Rows from block 5 of a small image diffusion model, named by matrix and row number. Rows with one number belong to one channel. Each number is 128 + 24 x the weight over its row's rms, rounded and kept within 0 to 255. All counts start at 0. Numbers have three digits each. After the name is the row's rms in percent of the matrix's.
Before each channel's rows are labels from the 100 images, of 14976 (inputs lightly noised), where the channel reaches its highest value: "strongest on" is what is common among them; "patch colour" is the nearest of a few named colours to the mean colour under the peak. Only what is clearly more common there than usual is listed. The data: microscope photos of single blood and bone marrow cells. In brackets: how many of the 100, against the usual share in percent.
# convs0: first 3x3 conv (model.mid.1.convs.0.weight, 192x192x3x3, each kernel summed), inputs 0-191
# convs1: second 3x3 conv (model.mid.1.convs.1.weight, 192x192x3x3, transposed, each kernel summed), outputs 0-191

strongest on: cell type: promyelocyte (41 vs 6.4)
patch colour: purple (60 vs 21.5); blue (40 vs 8.6)
convs0.50 118:132119116123100145077146142095138146132128091098126124124153079139132163108135129143123084109097155086089134140172134104108081173126096141130121124119112123165149145137130180138113128136098123120100100104092118140110071132094121174152158121109095116093102099097153137113087133150121096087090146130146109139123124140128138178125141128143121119147088117129130132127159124086076159155146151141148158116109146136144109130119138137121081141140129207116095159144127179136130132175127125163130120112147065108132107123126145122156138145153122131137069155125121104127119147139130126166
convs1.50 120:151144113130088141148120091129109167133142122150163127113145180128141130067126172109079111146143117136152133093079088136134122125083100098152080156146149150136147124108128127117130154134101118116147109112146097093160146117132120117102079115105124106072133144129105142147125121115133141157129117121143129156141161118163120133110109121153143100139123157159085168114147143137147141127097134111127101160124088118137125108129100093137123137124093056137155123107106108161114139097128161129147128171166182139136082101129158098107157075104134133113172108166157154150107170135122109132

strongest on: cell type: lymphocyte (37 vs 15.3)
patch colour: blue (74 vs 8.6)
convs0.128 064:144138133134129073127106130099160123112092121169157131136129114221142158142149126114174133116139103103156134135105154104145129138093144093112155155102146139123139103121118072136133107108149174130119147112131132122112175129136159121158145143150081125118108122153120101107109116160106163075130097104122101126142130121085114184172141148166129143117099150126146065102143111133117127141136143161151148132133130134147159133172113118102139173118150101121115137122164115075146138143125137121132110071168088083129121135084125121120137130138129139124161157146117130134139104123181152104
convs1.128 049:125135115102117148121147146109105153113153111092114160166118147123154128131113141142080122116117175120131127127120095123122125138146083107126096126145150185149095171136120190098114108118143089164117121214099088082141096137157112138093097106093157118129158120088150094148135104155116090153110173172128146119171145147156113114109128130138138126084129169138119157142117124170141100105123150139124104116139169156095103076161156147164145118126118156120121151129122168132107126149115126154119157145126132131150147131109143133157148118116084141135123106161104154158125155148145115110

strongest on: cell type: segmented neutrophil (53 vs 20)
patch colour: purple (70 vs 21.5)
convs0.56 054:098116119128120160106143120107167151179140179139135087095107123146104116138149154136091091139132166059134156143132129118098119160104112146065125173121126147129169146163110130139170143149161121131108166124110170165125158132109141124080162123137118092139120105149122186124145107120098132107096119090142091140126124145120137166120104139108103163147109105095107144132108105155162129115182127126162120172146147138138099123129127124092157105155111115157113097112141122122100092106143122171091096157144151090141158114115132100146132109145138137114141120138164106135149132176135119119
convs1.56 049:138126114154122137119135169147126135072136052132134130125165150102135149158126149176163125146106122133109094128124121089181137131122176144153148091127143122127108127136121116117144097164103121135155113140135143166136087109129110128136131110139172136157128149069104066136128135137156118106155145111151170127141123112119136108153143168143124125132179127116169141113092158062123152128086113118107075111130088110135092151157105128128132160132153087076115145147106140112157173140151125095149094116153133140151144141163143143142136122127145159140134120119106174118111155108120171116

strongest on: cell type: promyelocyte (26 vs 6.4)
patch colour: blue (32 vs 8.6)
convs0.125 109:134133139141131089152141136096135092120123127126103112172163116183138105137153147142136097130134117156172129126133108168160106066121126166122120100114102090125116134116139077101145106147111119135129146135183106188110159143118160111162122162144153180162158099131154179121118107155090140134132159138163125138106119097129124107133101144120134088129072149183119124147172176112141140131125104134148120122139152129149150162142180138119134143125095087097129129096124140177151146140139145127183146120126128176141103162147130139122144098145157128127116138090145107137132132101129155107
convs1.125 096:131130130153144096141171113176146093122105082141154135156129136128118109114115126106117152126161175140095140115093137154108127128126139122106139140105132132120116099140153108124115105117172093171104151103112120135110130114099107117092138087140125153153140181147096090101109132134131141135139123113117152096165137122159091169144123127163098146101142160113153095136054111084164115145157125128129174134121134171092121145104120130177154100121156133115142091155120095093131071140103151122092142131158123122138100097133103141127132151143125138120145114122072199094144120106110093113

strongest on: cell type: promyelocyte (63 vs 6.4)
patch colour: purple (59 vs 21.5); blue (39 vs 8.6)
convs0.64 116:107142124142149156137145118113172160095114118139089125134129150128130148084136101127109107131130132116161101146166141145064113099109088105103147141101115120118139155144096126140111133122120150160144152112111095152132100164112089126147080124150117098102091125158150095125100098135156142078131141108133117153143140083163137165094092154115153067171093148155121117108134154107108171134223123142121144091111139129130099109117147098184083096125131143143137139149137146132125130177111145117135107153136105128146150098123106123142116107131139101120123152126091161120128102125090122150
convs1.64 112:149143152135132095115172101118120138156134114088144122165146188119092128123107130116149112140152124136158129140098119119177137194136136086115085144121182122123121109085140168120139142153148130192053062126154128117129135125138139117167138093130111090106142152149174124128102122115145161137137081109114127080132123142129149134104135123118109124115126100115150141130156171172174147128082181096129079160119109101131125113118160116126119126159138104143120085149154133149116134113114122134126145121116132110105124145163148130125146139149141106158109120134153133114103166120087103143

strongest on: cell type: promyelocyte (26 vs 6.4)
patch colour: blue (59 vs 8.6)
convs0.103 128:110121126124108107122118117099118112153127116108105147114113151164139132154106153090148131104081076109115090187135133073117119116129088097089100115104123162119127110145120116146138079149135114149126126121131050132141127118141098099100102118135098138130092140126127172123097071139092143115118144113114164102143139105099100185152111107148162081144089135074147142127167117093162121130106124139099125115111120116131092097098102146139149171160151128103123133136145123169104091118119131128114085156132135092081106138121132133167132143137144122116139169141105135132116154164092122138
convs1.103 106:151118102089123126135141132107154104082129100137098117114151106123148122128140142145155163091148176101092110096133130135117117127087147131129153154116084137140115128135144116119150167144109104125119133169156188101131161129126126174139112142143126094108118075138126119164091125162133123131088124150132109132134150095111098097148108147113112130089141129174132103111085098116070143068190102153133137151127128114136127192168118102116137117124153146123093139138104131139114146120103143123139198147123105094147133126128092138150139139158108138183125167114129167111158142159144131156

strongest on: cell type: segmented neutrophil (53 vs 20); smear: peripheral blood (52 vs 16.2)
patch colour: purple (75 vs 21.5)
convs0.29 104:118122145128138123061117125100126103114117119141120124104140116133118129133139123152105200119109112145112093136112113080115110119150125100139088160153156117095122141130115111131094154106116093122128066100079198169107077092124130124112127129135125140116095150130141160139161138090128132135112127095138139139109141136115147117106085113137118127105089113153117108135118140102252120097163115103112121108111141082093128118136085107108129151112150171088122130146147123090107147127141121140131097124142141167144130110128084122139119145122128121105128149112092125129147124122121139170
convs1.29 085:126160106092129113153116111119092150114133163117121127104114114107147155161124082088127135158135098152138155098151117127116160156130140123127153103122114135160114134121087140118140138156143131112136136154165080098115165159186114128145151137146099077123143136146117122119117116120111133086128103146130161153154161092129115129108162140107130150135180128132136126079109149113078145145086127153162178139146156159088112132100158144172115139161081155172114120145110081123102113151131112132133135176103159080068148109145140113114110161153111142100114150170102105124145116142144126098

strongest on: cell type: promyelocyte (52 vs 6.4)
patch colour: purple (55 vs 21.5); blue (42 vs 8.6)
convs0.187 135:131141137133114134143141141136099134113146128120114129125143126107106124131100099101104097112109092097124140130117104110117113077135115105128115105133115124126095162131110132171115132171086095126114141135087157150101144137092086123150109106149145111117080107153154089131129129128112126136144140134117143112138116112136129138111102135125124146153129133124171136155211171152059123113222120117168118109115160146123107135107153151201131130143146078185111115132152163167128124109126139124068151104140133132119135139195168135121140135129126130124138100131163126140126165104138154095
convs1.187 150:134156151098140106106155078118112141123087105107132136132103102117169155100140148114075100132106137128097118116102066134146123108133134085158101141133151098110137119103117137114111131114159171162117080131151154141121113102163142148109143085104062145168141113128153132149093091136135134150118113138131123136157143133142146129117137123133116132111125125097088168123102125142186095142062143082141107126138113150107132139153110151178115127146155106074152089119130114110146142110134132145159135116123125127133094153060185139146160152152133115124124104134113184128101117143118117136

strongest on: cell type: lymphocyte (36 vs 15.3)
patch colour: blue (42 vs 8.6)
convs0.10 048:132132126109145115105127126148071169092115112104091133163123131145147094169109168106124110116105150112115141128128137115174118162164145125142103146118138149152134121140114157190086094145105159124141133192116143094113109155125122150142108124132128131132111109147132123116152127135067118112172129179108103147065141106120115129095075144126115095091133141102138092130124170110099134142130092118093106074095125118137112100095109099083102121130174130154143114136138120142140130122105102102148089139159132072145115132132113139104096096118093123115114120116095116122118153128098111176
convs1.10 046:120156142113104171115138121106176127139090149127164145103140085173130149120121148133116160152122158168146092113127135100113110109118080145143087109123131155107085132111134126093116112112127099110159103143143147122123114099137137141091109114067139142131143179151128093134126160171082092107148152109142137104150103120137117134161178134128179162139130147173121105131108092115114121122155130103058119124145158152108128107136134143133118136083151146110102128118135134113139178151132114109096121153101149102152132134070113122133121148129145135142117176095125127092134189103163117163

strongest on: cell type: lymphocyte (40 vs 15.3)
patch colour: blue (63 vs 8.6)
convs0.20 078:138124137138113125100155130101190111131091087141128125095124090142146102162144132132111131133118119127138131099109142125148104137136145113152152111174118123130079154115090128111129099154102129131172138167116086063067107143143116139112146092151157120117125138158102134139125133110100144087150150127137150154137133116129171132121099123166114097119079119128150140083124107066077119115155148131121123130193146081093100117126150079103123128154158120106161162116129134126134111111087121115092113132142131097169106136116151110142102052144127137131151105145118099133096117142111138132
convs1.20 075:150135123095124127166134123137115109158159173146148094109151128113106165140150135094142115107134112120142106109143142132152129123148151222089105139114165145122147092150171161148123098150134106116109135127136154069126112121098134122083118140149138146105088141137158124094109128131075140167156092124095117104130147153137105130157121141123119147159156110165114181164167138137134158096147122117147052108085149127133125116114129105121118131129135122120107164107112149119082112126157124150163136164167147141118132133092109161109130135130145114121087192121146144133141134085138106138

strongest on: cell type: promyelocyte (47 vs 6.4)
patch colour: purple (76 vs 21.5)
convs0.40 128:153121131124136108122156127129161098134147131144115118136144136178163147125128096130160115114113081147136118145092124088158095130123089114117086145128084129118145134112121139118144077160115133147153099150137188133116136156141136144174144118155150115093090134152131117117111159111101139146174112132146099127137156127135131109113102135117116167068123160162105153136115121134255113113134090111145116092127123101164139135099126114146152145140151145114114126129097134139125113124111103113134126103103111106149129140105127134135125112128114126138098125153143088137144150115133133177
convs1.40 130:110145161083138117141111146138115088118093109123126126135108129144164138157105098107105147110119104139113143097167127157159122175140150138152122126118152106160133152120121153122088198137168148119133133154125106139169085100162110150111124134135133150142115142128161123142188117148127117131104117136110167132127157126088084092160185133138131128166153176127180099097077123136063114114099127116134190121146116145091105107124122127125117145118131115146125108124129078117145154131130156150112115131134136140114169113159117163147130138153147110144130099127123186139114060119137112116

strongest on: cell type: segmented neutrophil (69 vs 20)
patch colour: purple (52 vs 21.5); blue (30 vs 8.6)
convs0.92 068:154126126123139107138129121126110127147132136081089111118127128128139144127139123165144143102124104102092072151175082113110125119194134096126117137153111165115094136100148168124109092169143099166120120126101156105162103134147105125152116107139157107146127130166131163121152127134136101132105135077125119159117131133145117095129155154144100127091129121092160155119143149108104109135129080110121125122122161094148106104057093138113064130140143133145157134104116108123130151155164121101140190122148149123074095150133064129137144113132145111105121153087172145127137095119100129118
convs1.92 064:143158101114146117108099121100100151130153119109140147075126146091146121141096107092158156134120089125145132123129137186147138173113151145179119114165116143135163158126162125134123140151110114106153149170108088104132156145085132138111110120117126168129120139122118138159104146112138150200163117146089127167112129158099097151141156089117129131147119151156105090159083117128141133143057147135102106127133069089122113110152096085114142145109105137136144093122107108151144142124141122152128099131116114140201143108108137099089121134113127104126141143111170142131110126147128082131

strongest on: cell type: segmented neutrophil (69 vs 20)
patch colour: purple (70 vs 21.5)
convs0.172 113:129139104122193153132110112101168089104129125157102095095160147119179133105124128087113155120148114108115146184124116126171140090084121123116110108086175135150119094119122173125066110098118123146100135097155116080163126156108164102125156107134133138114134162139138148109134144113108102147137104121130102147097114121136132078181180137135157135139087109101133170136110133138128119097197107106112133106108146089104104128071124133127103140144127152107118127116135120126091163151086124125121126155136140105126094139151112109130131139120117121092116166121113110122118112138166111153
convs1.172 115:131165126087115128124143113136133139136125166118109142106124149159101098142107171184114170140131145126115151122144121154154151107106150149126110125174139114161106198139211121123125150177084195132142111179130129120118161154156100098159135168131149118152111132127119109160110154111137140155127153143154127146158107113087153096137134138143127107116166139134117123144149095133126134146099113118140139121174126104109166134109142060118118160146132152128107139109156078132132131098118154099113129129121117103103175096116124130126093108185146137127111090103124137127175131116138139128

strongest on: cell type: artefact (29 vs 9.8)
patch colour: purple (59 vs 21.5)
convs0.101 134:135149139140133151105134125153145165130120135099106129107136127121141151125123141175143084124176123126102106131130122148063120108122120103124116110078117109121146120113119099118150138114103101122060134135161139134116098157081130050123133141106142084165180148127130119112097159155116175115110121116147115130125129152084129132161132157133138066160143129130136112124134129127135147099084124102098124107098118136123088095145079117189098134116092133131119112140107155137097114125117114091141142168129052094132091155120127101137091144132121129128097104130078136126147132144101099128
convs1.101 143:115123137103163103139121130102116157118128081122123149104157135154123115168117123112158106134160119116107143103129152061151136127121049072132131102119144126190073104096118131106089124130125146125167129148131081168096149144121117184109169131130105110122135100133063170131107129107104143093129133126112136163112093115108107129102110118126125124066126097107121112122174133126108128110127121136118135112134121120111096171155163085142147165141153068131112141149102131124138177097151124154141128106137137129149113132147145167142131137135132126097160134154145154127103131130102086130

strongest on: cell type: segmented neutrophil (61 vs 20)
patch colour: purple (63 vs 21.5)
convs0.83 147:102143129125158082151120121159140149164155109106092134117100171122126094121105159126123173121105152110103147111154105123133151137132121085127165151116154095114135140202136122114155093128138137143133150093090131140178155143125126137151114144148127123154126086145111160138096127104143123103139143119177124177144135104117098166107116112132144099087180124155071134138162160152102136152168103196145169154109107166168123143140090158132143173158162158149115109159125105149132110131137134118112115171131112126109162164120095143106098110122151126120117157132116117125119141117148127125
convs1.83 175:152148146110113145120149133109146096138086168139153125104128121114124141158135123130154179152162132155167123196149178133163122132127179154153141088165148106150119132140159119122102151147098128120139125118137145105091152120131118111160148163149184139129134134167129131146131144136096134140148148113125093141112119122104113094103112115079145171110099132140164127162125105089123089129031131130134098146096129118108136105097134151106102102095072074108132140078156096104127130142106101134134141106125115094116126111150126161128136084128120140126138137126109115129149120145129131178

strongest on: smear: peripheral blood (64 vs 16.2)
patch colour: purple (63 vs 21.5)
convs0.177 074:072089135129113152136119148131110114111115155089157076137138113135102122127149135118147093128093126158145117153117101141124104111122164085150113146087127145094125114141122157088090146099097089116085107139116156060136102156149110105144139109118090127129136060094158162131138152086122124154162135119091111089180118135128141184105116117136131097142124153133124148112158137101159143102107152117166120133148150119090086137172113137141133108155122113138142100097101136157132084159117169146116107113132100132132151093153113164143103108125116107117127161134155115122162129108168113137
convs1.177 077:152096112099123118143117115121143122132152142135105148119131110109201136156139149091098157125148120146141126084127168100116096158138105119109148104123132119166134132143154071126107096143118175156107089167164152117149169137122103162120121099141176097106118152177152139174129150132164157130123104128189132131121137171132148108111104111116129113137160129077135109127128104143165101109111137119123152125119122080170128131105119095151140133144077118126139154169135160097105115087127128084140132139072150123138135134125128070144108109082148156178102128138140125136128134152130150117

strongest on: cell type: artefact (25 vs 9.8)
patch colour: white (45 vs 21.6)
convs0.25 076:095102132131147111119138126144125143142135133152125059121127076140105152129113138103139128116117150098131140088133131103106120208118136177104120101112100114126109152127109102097091123145106124118147099129127118144151082160133163097110122091105149102126160101111136125122092134129147123167158131138159133073176130080103129094115075150118151111183093120141112080128153106139162123082143140084132088133180148133087163103139139160149128112111137167125134155127111142135118135110130149141145137120145156102142144109150174108124080149139156110147122143092140105129150120123159123098
convs1.25 072:133131124099134121108123120137167138122109170135140166122121119153138123156098158107163045134137126163123124167120112142139134120164109111135110148167138157137143150091114146169104116094140125157137123103119138102100132092119085169067145136129119105142101133157140089083142153107151133120090094127130063181117119117118126128148110112160122130091125159103121176132120170119089112117124142124159103108110122099142127111121109146130094138143113103090129078117108140144161117115089118150123157118095093131145133128125122125124174193104113168133162138155155136140081094109100122115

strongest on: cell type: artefact (51 vs 9.8)
patch colour: purple (49 vs 21.5)
convs0.77 078:143098133123136138132128116064064115137111106123115088073132102155119111160140118143170116120177119136129119133165125100135152105147139109133126097116106151094095137114129176094173139176138113121139122125142152174104123181123156133166158103152139097102115162184106154123153130102108119151092116133110090173152147115137135121085184154102139123151125127111109130130136131092105098085112081120129112109133084092139152149093067141132126126127145131143094093150120122118116142121111142109145154109126125134106112122121119073125114109139137108110132102110105142122118069119130105127
convs1.77 080:141115077084140106128133151139148174111103138125128125144143124139163140139112151125109085123123094135151155165106168144099122127149137130146111113127151114148106121176130121130112098109130139128139152113067125056158148088130108119088129116113143170147151131111118129099103123156107125120152127157111192091090122134126125138152113137145086140111111126149131142130102139131122171103149105078125155107099114135093065103127109073145091155115114123089132155133145134136136143097165110128149132181101122138189097109122087124104178156134132107129097133120156146117122148149095102139

strongest on: cell type: segmented neutrophil (59 vs 20)
patch colour: purple (43 vs 21.5); blue (38 vs 8.6)
convs0.65 121:137112121125108102173136132129091124153163186140129095128125142177122127121135113132144142127129161137119142094129121134105106131126123124146156112146105150124117125115108146101184136124133120124107129128133132160131135147116169081107109172109120155168111150166114146102103157135090117178121146153138089166100138171030141082144180105132085140124105170125144101157148148131175134144101140104140064085090129130125138123114111149112109161129113130113129108143090100106121136152113131134142169149137159144141137124094095160122122122130110167103125139148083134125129133087098111101
convs1.65 107:118184124106101145148153156137097165154135115138144128100109120132137113133137127127160148161154161134134146153140112140137145122179127153156134085107170116108104122120128137129163120122122129107190155116126137134085144109128095168101130135134162109141153141136105108125095133125128095114120120125132153156137121085153088130107115100117173124103153110158098059119080053174131090115169096160136177119113139140159134096113126124083143144127129139165082106122175076127146111123150113115103129096087082118113133136144112119150133134102135150167130119135141128127095148167123142119

strongest on: cell type: erythroblast (38 vs 14.3)
patch colour: grey (49 vs 22.4)
convs0.5 134:090155149149116152143111125150119078143123118138137142140123116122100106117150120149094116152137104136137133124151156122073154139186182130140183072123105150154171092098113129127117120145109126126111122108135130139095130134145134156152108107122102112141135160100110114143086111103127129110131121114117136126093133089107109144115118180147096117101074110116137107115091097141131141123183129123109121105173086104157165140084144071166166110129202097163123129145149138099104083120138117115161107120118095121137171114100127167137168157110123131149114141124125106133127112117156140113
convs1.5 127:122124113135133126122148119142131160149128150108126161102143125126116171138155131119142167168134154142144150169155141186119116133091110133114105142152144121079129150130167151118152103108153144108136104105149104131127114135115116143090116138149125191156170129149130105132105160168131130128143140108167149098136140156171102132112172138132168143126120161145123130157136107145142119132123166157133170178147174177157130112145112203101128100086089138143132128141081154174164108107128130097135138161179113136147130136162132131112133118135159161113181118099133146152125178114133096147

strongest on: cell type: segmented neutrophil (53 vs 20)
patch colour: purple (70 vs 21.5)
convs0.6 110:138120115119042167097138131141113114107166162135067102122107142134153122123114097097122115076125166114136142160140090075090106113112123129101140118140145089128119162122166118138130121155117136129151127141174116153131100170104134188110132145134128173104119107131110115130169114091128108147166134163100158108158126138088094164094193132140098147154126172114143125120155130142146157137180133106134115113131178164152171176129127150105154133115149121109124140118116113131111149118128141114140126072111110129094099122144119112125158128113127118164127160131117126113111150136144132115
convs1.6 118:080153122131161117110124116063115111128125072135174138178151138167128140098163191181111155140132131138067142089104130135154140108124109116160093140130159131151127138110143140179095106080134148160111104076135154156092146146144126110106142136158105127166142154099145101139099131128139105164108129131119117143122118088137127190143110162137152128115119119118130163144108139164115107117076125131154167147126105113140091120118122155167119134152117125159120148168169131109179124117110128101134135157141131094160131144135148139108133150135143127121153106145092127108092123127106125140

strongest on: cell type: segmented neutrophil (54 vs 20)
patch colour: purple (65 vs 21.5)
convs0.12 150:120118124154141133124147137141070124144138140148127142082132136138109119122131142132099107147129148126119135119130070072130092143145072077173138139103117130107138091147094120142111125180175149135095129128118106146151114173137153139151127119127148128143149127123142116128131096137153105131101136120123123140119137124126135140164149104122118142108174146149125115152161160128166121147217108091142088094109062177174170122140141131122138112087113123146142121128118112122161127098133110090161095116125081084123171160134126097142156125146129139176127119165105157138114141171125109118
convs1.12 171:105161184103116146140145083125149149125145113097115143132115138142109156142113111139132128131130102115129116152133099127146175177125128111145134142161164130179096141083124131138097165134133148155147130142159123127083127108173127153125127124148087154142130136150141106135118131148126134117133122092147149125128130098101126110112137161182124095142113107115152097094025139159122149142030166123128168130149139124126117143157114122144147162126147100128123093128161130101095102163124116133091104137135145145104177109129146167122135141157181112103132133143137111147101132138118123162

strongest on: cell type: artefact (29 vs 9.8)
patch colour: blue (63 vs 8.6)
convs0.80 085:164152139125102146157103129108143154116112174111123113145129107109117129148160136135114097103139082160085112123139154148126103120169164111115105146142102126137130131097133112163147108164142171134162119110109096106137147130164140102175142130136160128110104135150144123145145127184131130101149107141086151101166118144165168187151146101138161141117179121142171106130130090130104075126135091126131136149125128119176131073111160127094099076112138088116127145097140123151128135098153139113139149160139170139158116132121128086122099146137156117172131137134149094138114113063132127110
convs1.80 085:121139123149139095122171153113116118161128099114142121138160098089144108076133129138108118145134177095137100115128166128128156137104115140119144108131161162111162174143140168109115109113116155121079127175116125092126123109076145106095128096163102146129151138113134152183133132123105146115098137102153123116168097100125156133088129155097123116118097148130097172139163140124117160104095155135134160139109127113093136121142108145120135169126151148194127159115123156084131178154150074145135111154156128131127174142109151138126160101115146094090138139106134124121145138176085158125

strongest on: cell type: promyelocyte (59 vs 6.4)
patch colour: blue (66 vs 8.6)
convs0.68 146:120121129124138090153113139134146111117122146104100118076158118120099094140133124148082124116103131114158122118084120117104102117126124112134137153139138116088098145154051158147166124153139115144106101124134138142126142111123120141154126133143120140164129115123151115132079117142172134140144142104124163172148113096114140115107115125159135118104107145115126143140162128116102146099159114145126161116123113112110110161144107128126130133139109054182100123139118143090129153132122133108127127090138108106118152121255135133123153114117113114140129095103173134128123116093092125072
convs1.68 135:108145087104120157136154105127100149104098135132144098128135138150130139131086150120093089134152100121113129089152135133122156143145105057128126133122117132120120124133113077135128111091159137134137146097145139118115132105168101114112122092104115121098097113123124118110113086122143087127122104117100129139145163081189131166149166142131127120122140135121101134124107148108193140135129101085127134163102116166090127166169053137190108124120091100099118123141143121154154110136145146152151117133111141176145131139049142138163139126142114145134120131153092162122117105150101151137

strongest on: smear: peripheral blood (43 vs 16.2)
patch colour: purple (67 vs 21.5); blue (31 vs 8.6)
convs0.28 135:156101120120123127127131134126103120131135131179134142168132110127119136101106118131113112139163127118154152106141124059129112130129091104157156082141183118149124137158164057157129130126157125125147136132175171176171156118136110177113149144103153110121115131106130106114105120115098136149136109122094144137125110124077122155170157110121107093127141134130081150109168145099095135172139117114144188119119125121088146123135144115161133119113073158147071148153126085156100155134156133124140149182121142095107129132101180115116152127116110132129146146093150144119142094124138119102
convs1.28 108:124152143143136161130126129146084168106133099093123119103079138135146122110139106109119132088107132102089111133088106112163125124134110048109094121112104148057156122130096123138127133085137158120125124124090094129119109126115133113134131119126105128168128150148135175141126108136122124094056102135134136094145121175160123087099122133118118204131104131126132139096160153153187162127135132132140076123103128178110117123120116167148129132124129089085123141081154142085108136115136135120130143128115125133149095130094119136152111103140094158135126132146149120097136155141088127165

strongest on: cell type: promyelocyte (56 vs 6.4)
patch colour: purple (53 vs 21.5); blue (45 vs 8.6)
convs0.190 125:116144133130117099143172123138161133122114137104100133123117109138092133135144147157133134099104101134052131111118118116117106098172066125116096130112120130132107137126114117124124121170084123102113161109121138150160166103123116121120155092119134114119147126140119092119127127113109126117175098132179124102144135106140130138158104180117128131133119134093117127119198117137189159091200140072132059151116157087150148154107180132176161123109079083083118145136112120131120117096111159138126094158117148125136141125131143115141144134142135129115152132118106146138150144115134148155
convs1.190 138:120119164090129109138130120140126120103103122118162118146114145137114138165122124106094121115134106183150122118104139128152132169114119087155154160162139116145126136123116128131127173122157155125162117143125169151089125123134129143093120084146107146149125137124138125182129103159114129135140117120101118148141141153102128122137183145139095164120107106127167144102087131116095133160044124078113187123101118160094094137157081120140151156112156184143125114126156085102136183154143126128133150118139147175088136136116169126139135138127140104113131096148115167135114144168125131186

strongest on: cell type: promyelocyte (28 vs 6.4)
patch colour: purple (71 vs 21.5); blue (25 vs 8.6)
convs0.150 147:142168123145159106148118112069136139139107099107112150102139104105144134111122119165093123131123104137097126157107088079166091106189092094118109110134123109181117136083148139105121093133124102113130142160137115128071119136132171129099130119135127152163159136114126130099120113143115142129114120108121115139109148146194155094080125107118085111135081139096080133153157117137179158098086102096126077105141114117135129129127115150122142146161145179136158112134150122107131111137106128125152094120108122134106187122119126170124117128108125125157087145087140142123123113116167146139
convs1.150 153:154071166108136142174127139145105095080145114128127110118100122142143100164080141139140153065148077155113149111158118150114140137142139105099117090122095121162066158135123117111105142124127174126129121142113140093115100108161107141108110174117160117142110141137146095146140111140115126098104122168133112098114149125126115097169136157158142131115178140142121122100049082109080126147151120123148155133103161128112090150151112080135141110112160096129114116123146131140077185136127144127110146146125164162083126118146122113130107120134106135168122131129115139149122146121120107138

strongest on: cell type: segmented neutrophil (57 vs 20)
patch colour: purple (55 vs 21.5)
convs0.7 122:118143109137135134131143140107089110126111134112131150141156118135112137169149125114090175112127093177121114126144115111110088133149125092107128127162160103130104121106116114121106080147134130108076117112131119109136131115126111126105099103118124151147098121115114124112075126135131102135134112120128131157113155161138087072101170103109113187131162109179163124138097116091107126156201103172165117136159137126148071123082164137087142113142153164137125100125126118129128120108139128144166105117152140122154124125081106126178111128148108134128075139117070116128157130153154076126
convs1.7 153:128153142123133123143127133148164106161125149116155137088112107114144117124126131138139177149130131126150109187156126158123161115142177193162117127142111132136175104146147169127131155115119139083174112152108166081130169130106128118182137144130147130134180135145164161162101151125071087175153129126157114126100089114152124134133117118135145078102132134122097135158124128150097104137037146144099133124154119102152166104111133131108098142132127093129131138128124147125151113136146105115132123084124097120118135132152122133099106114113131138091152117113149125125082104106163150165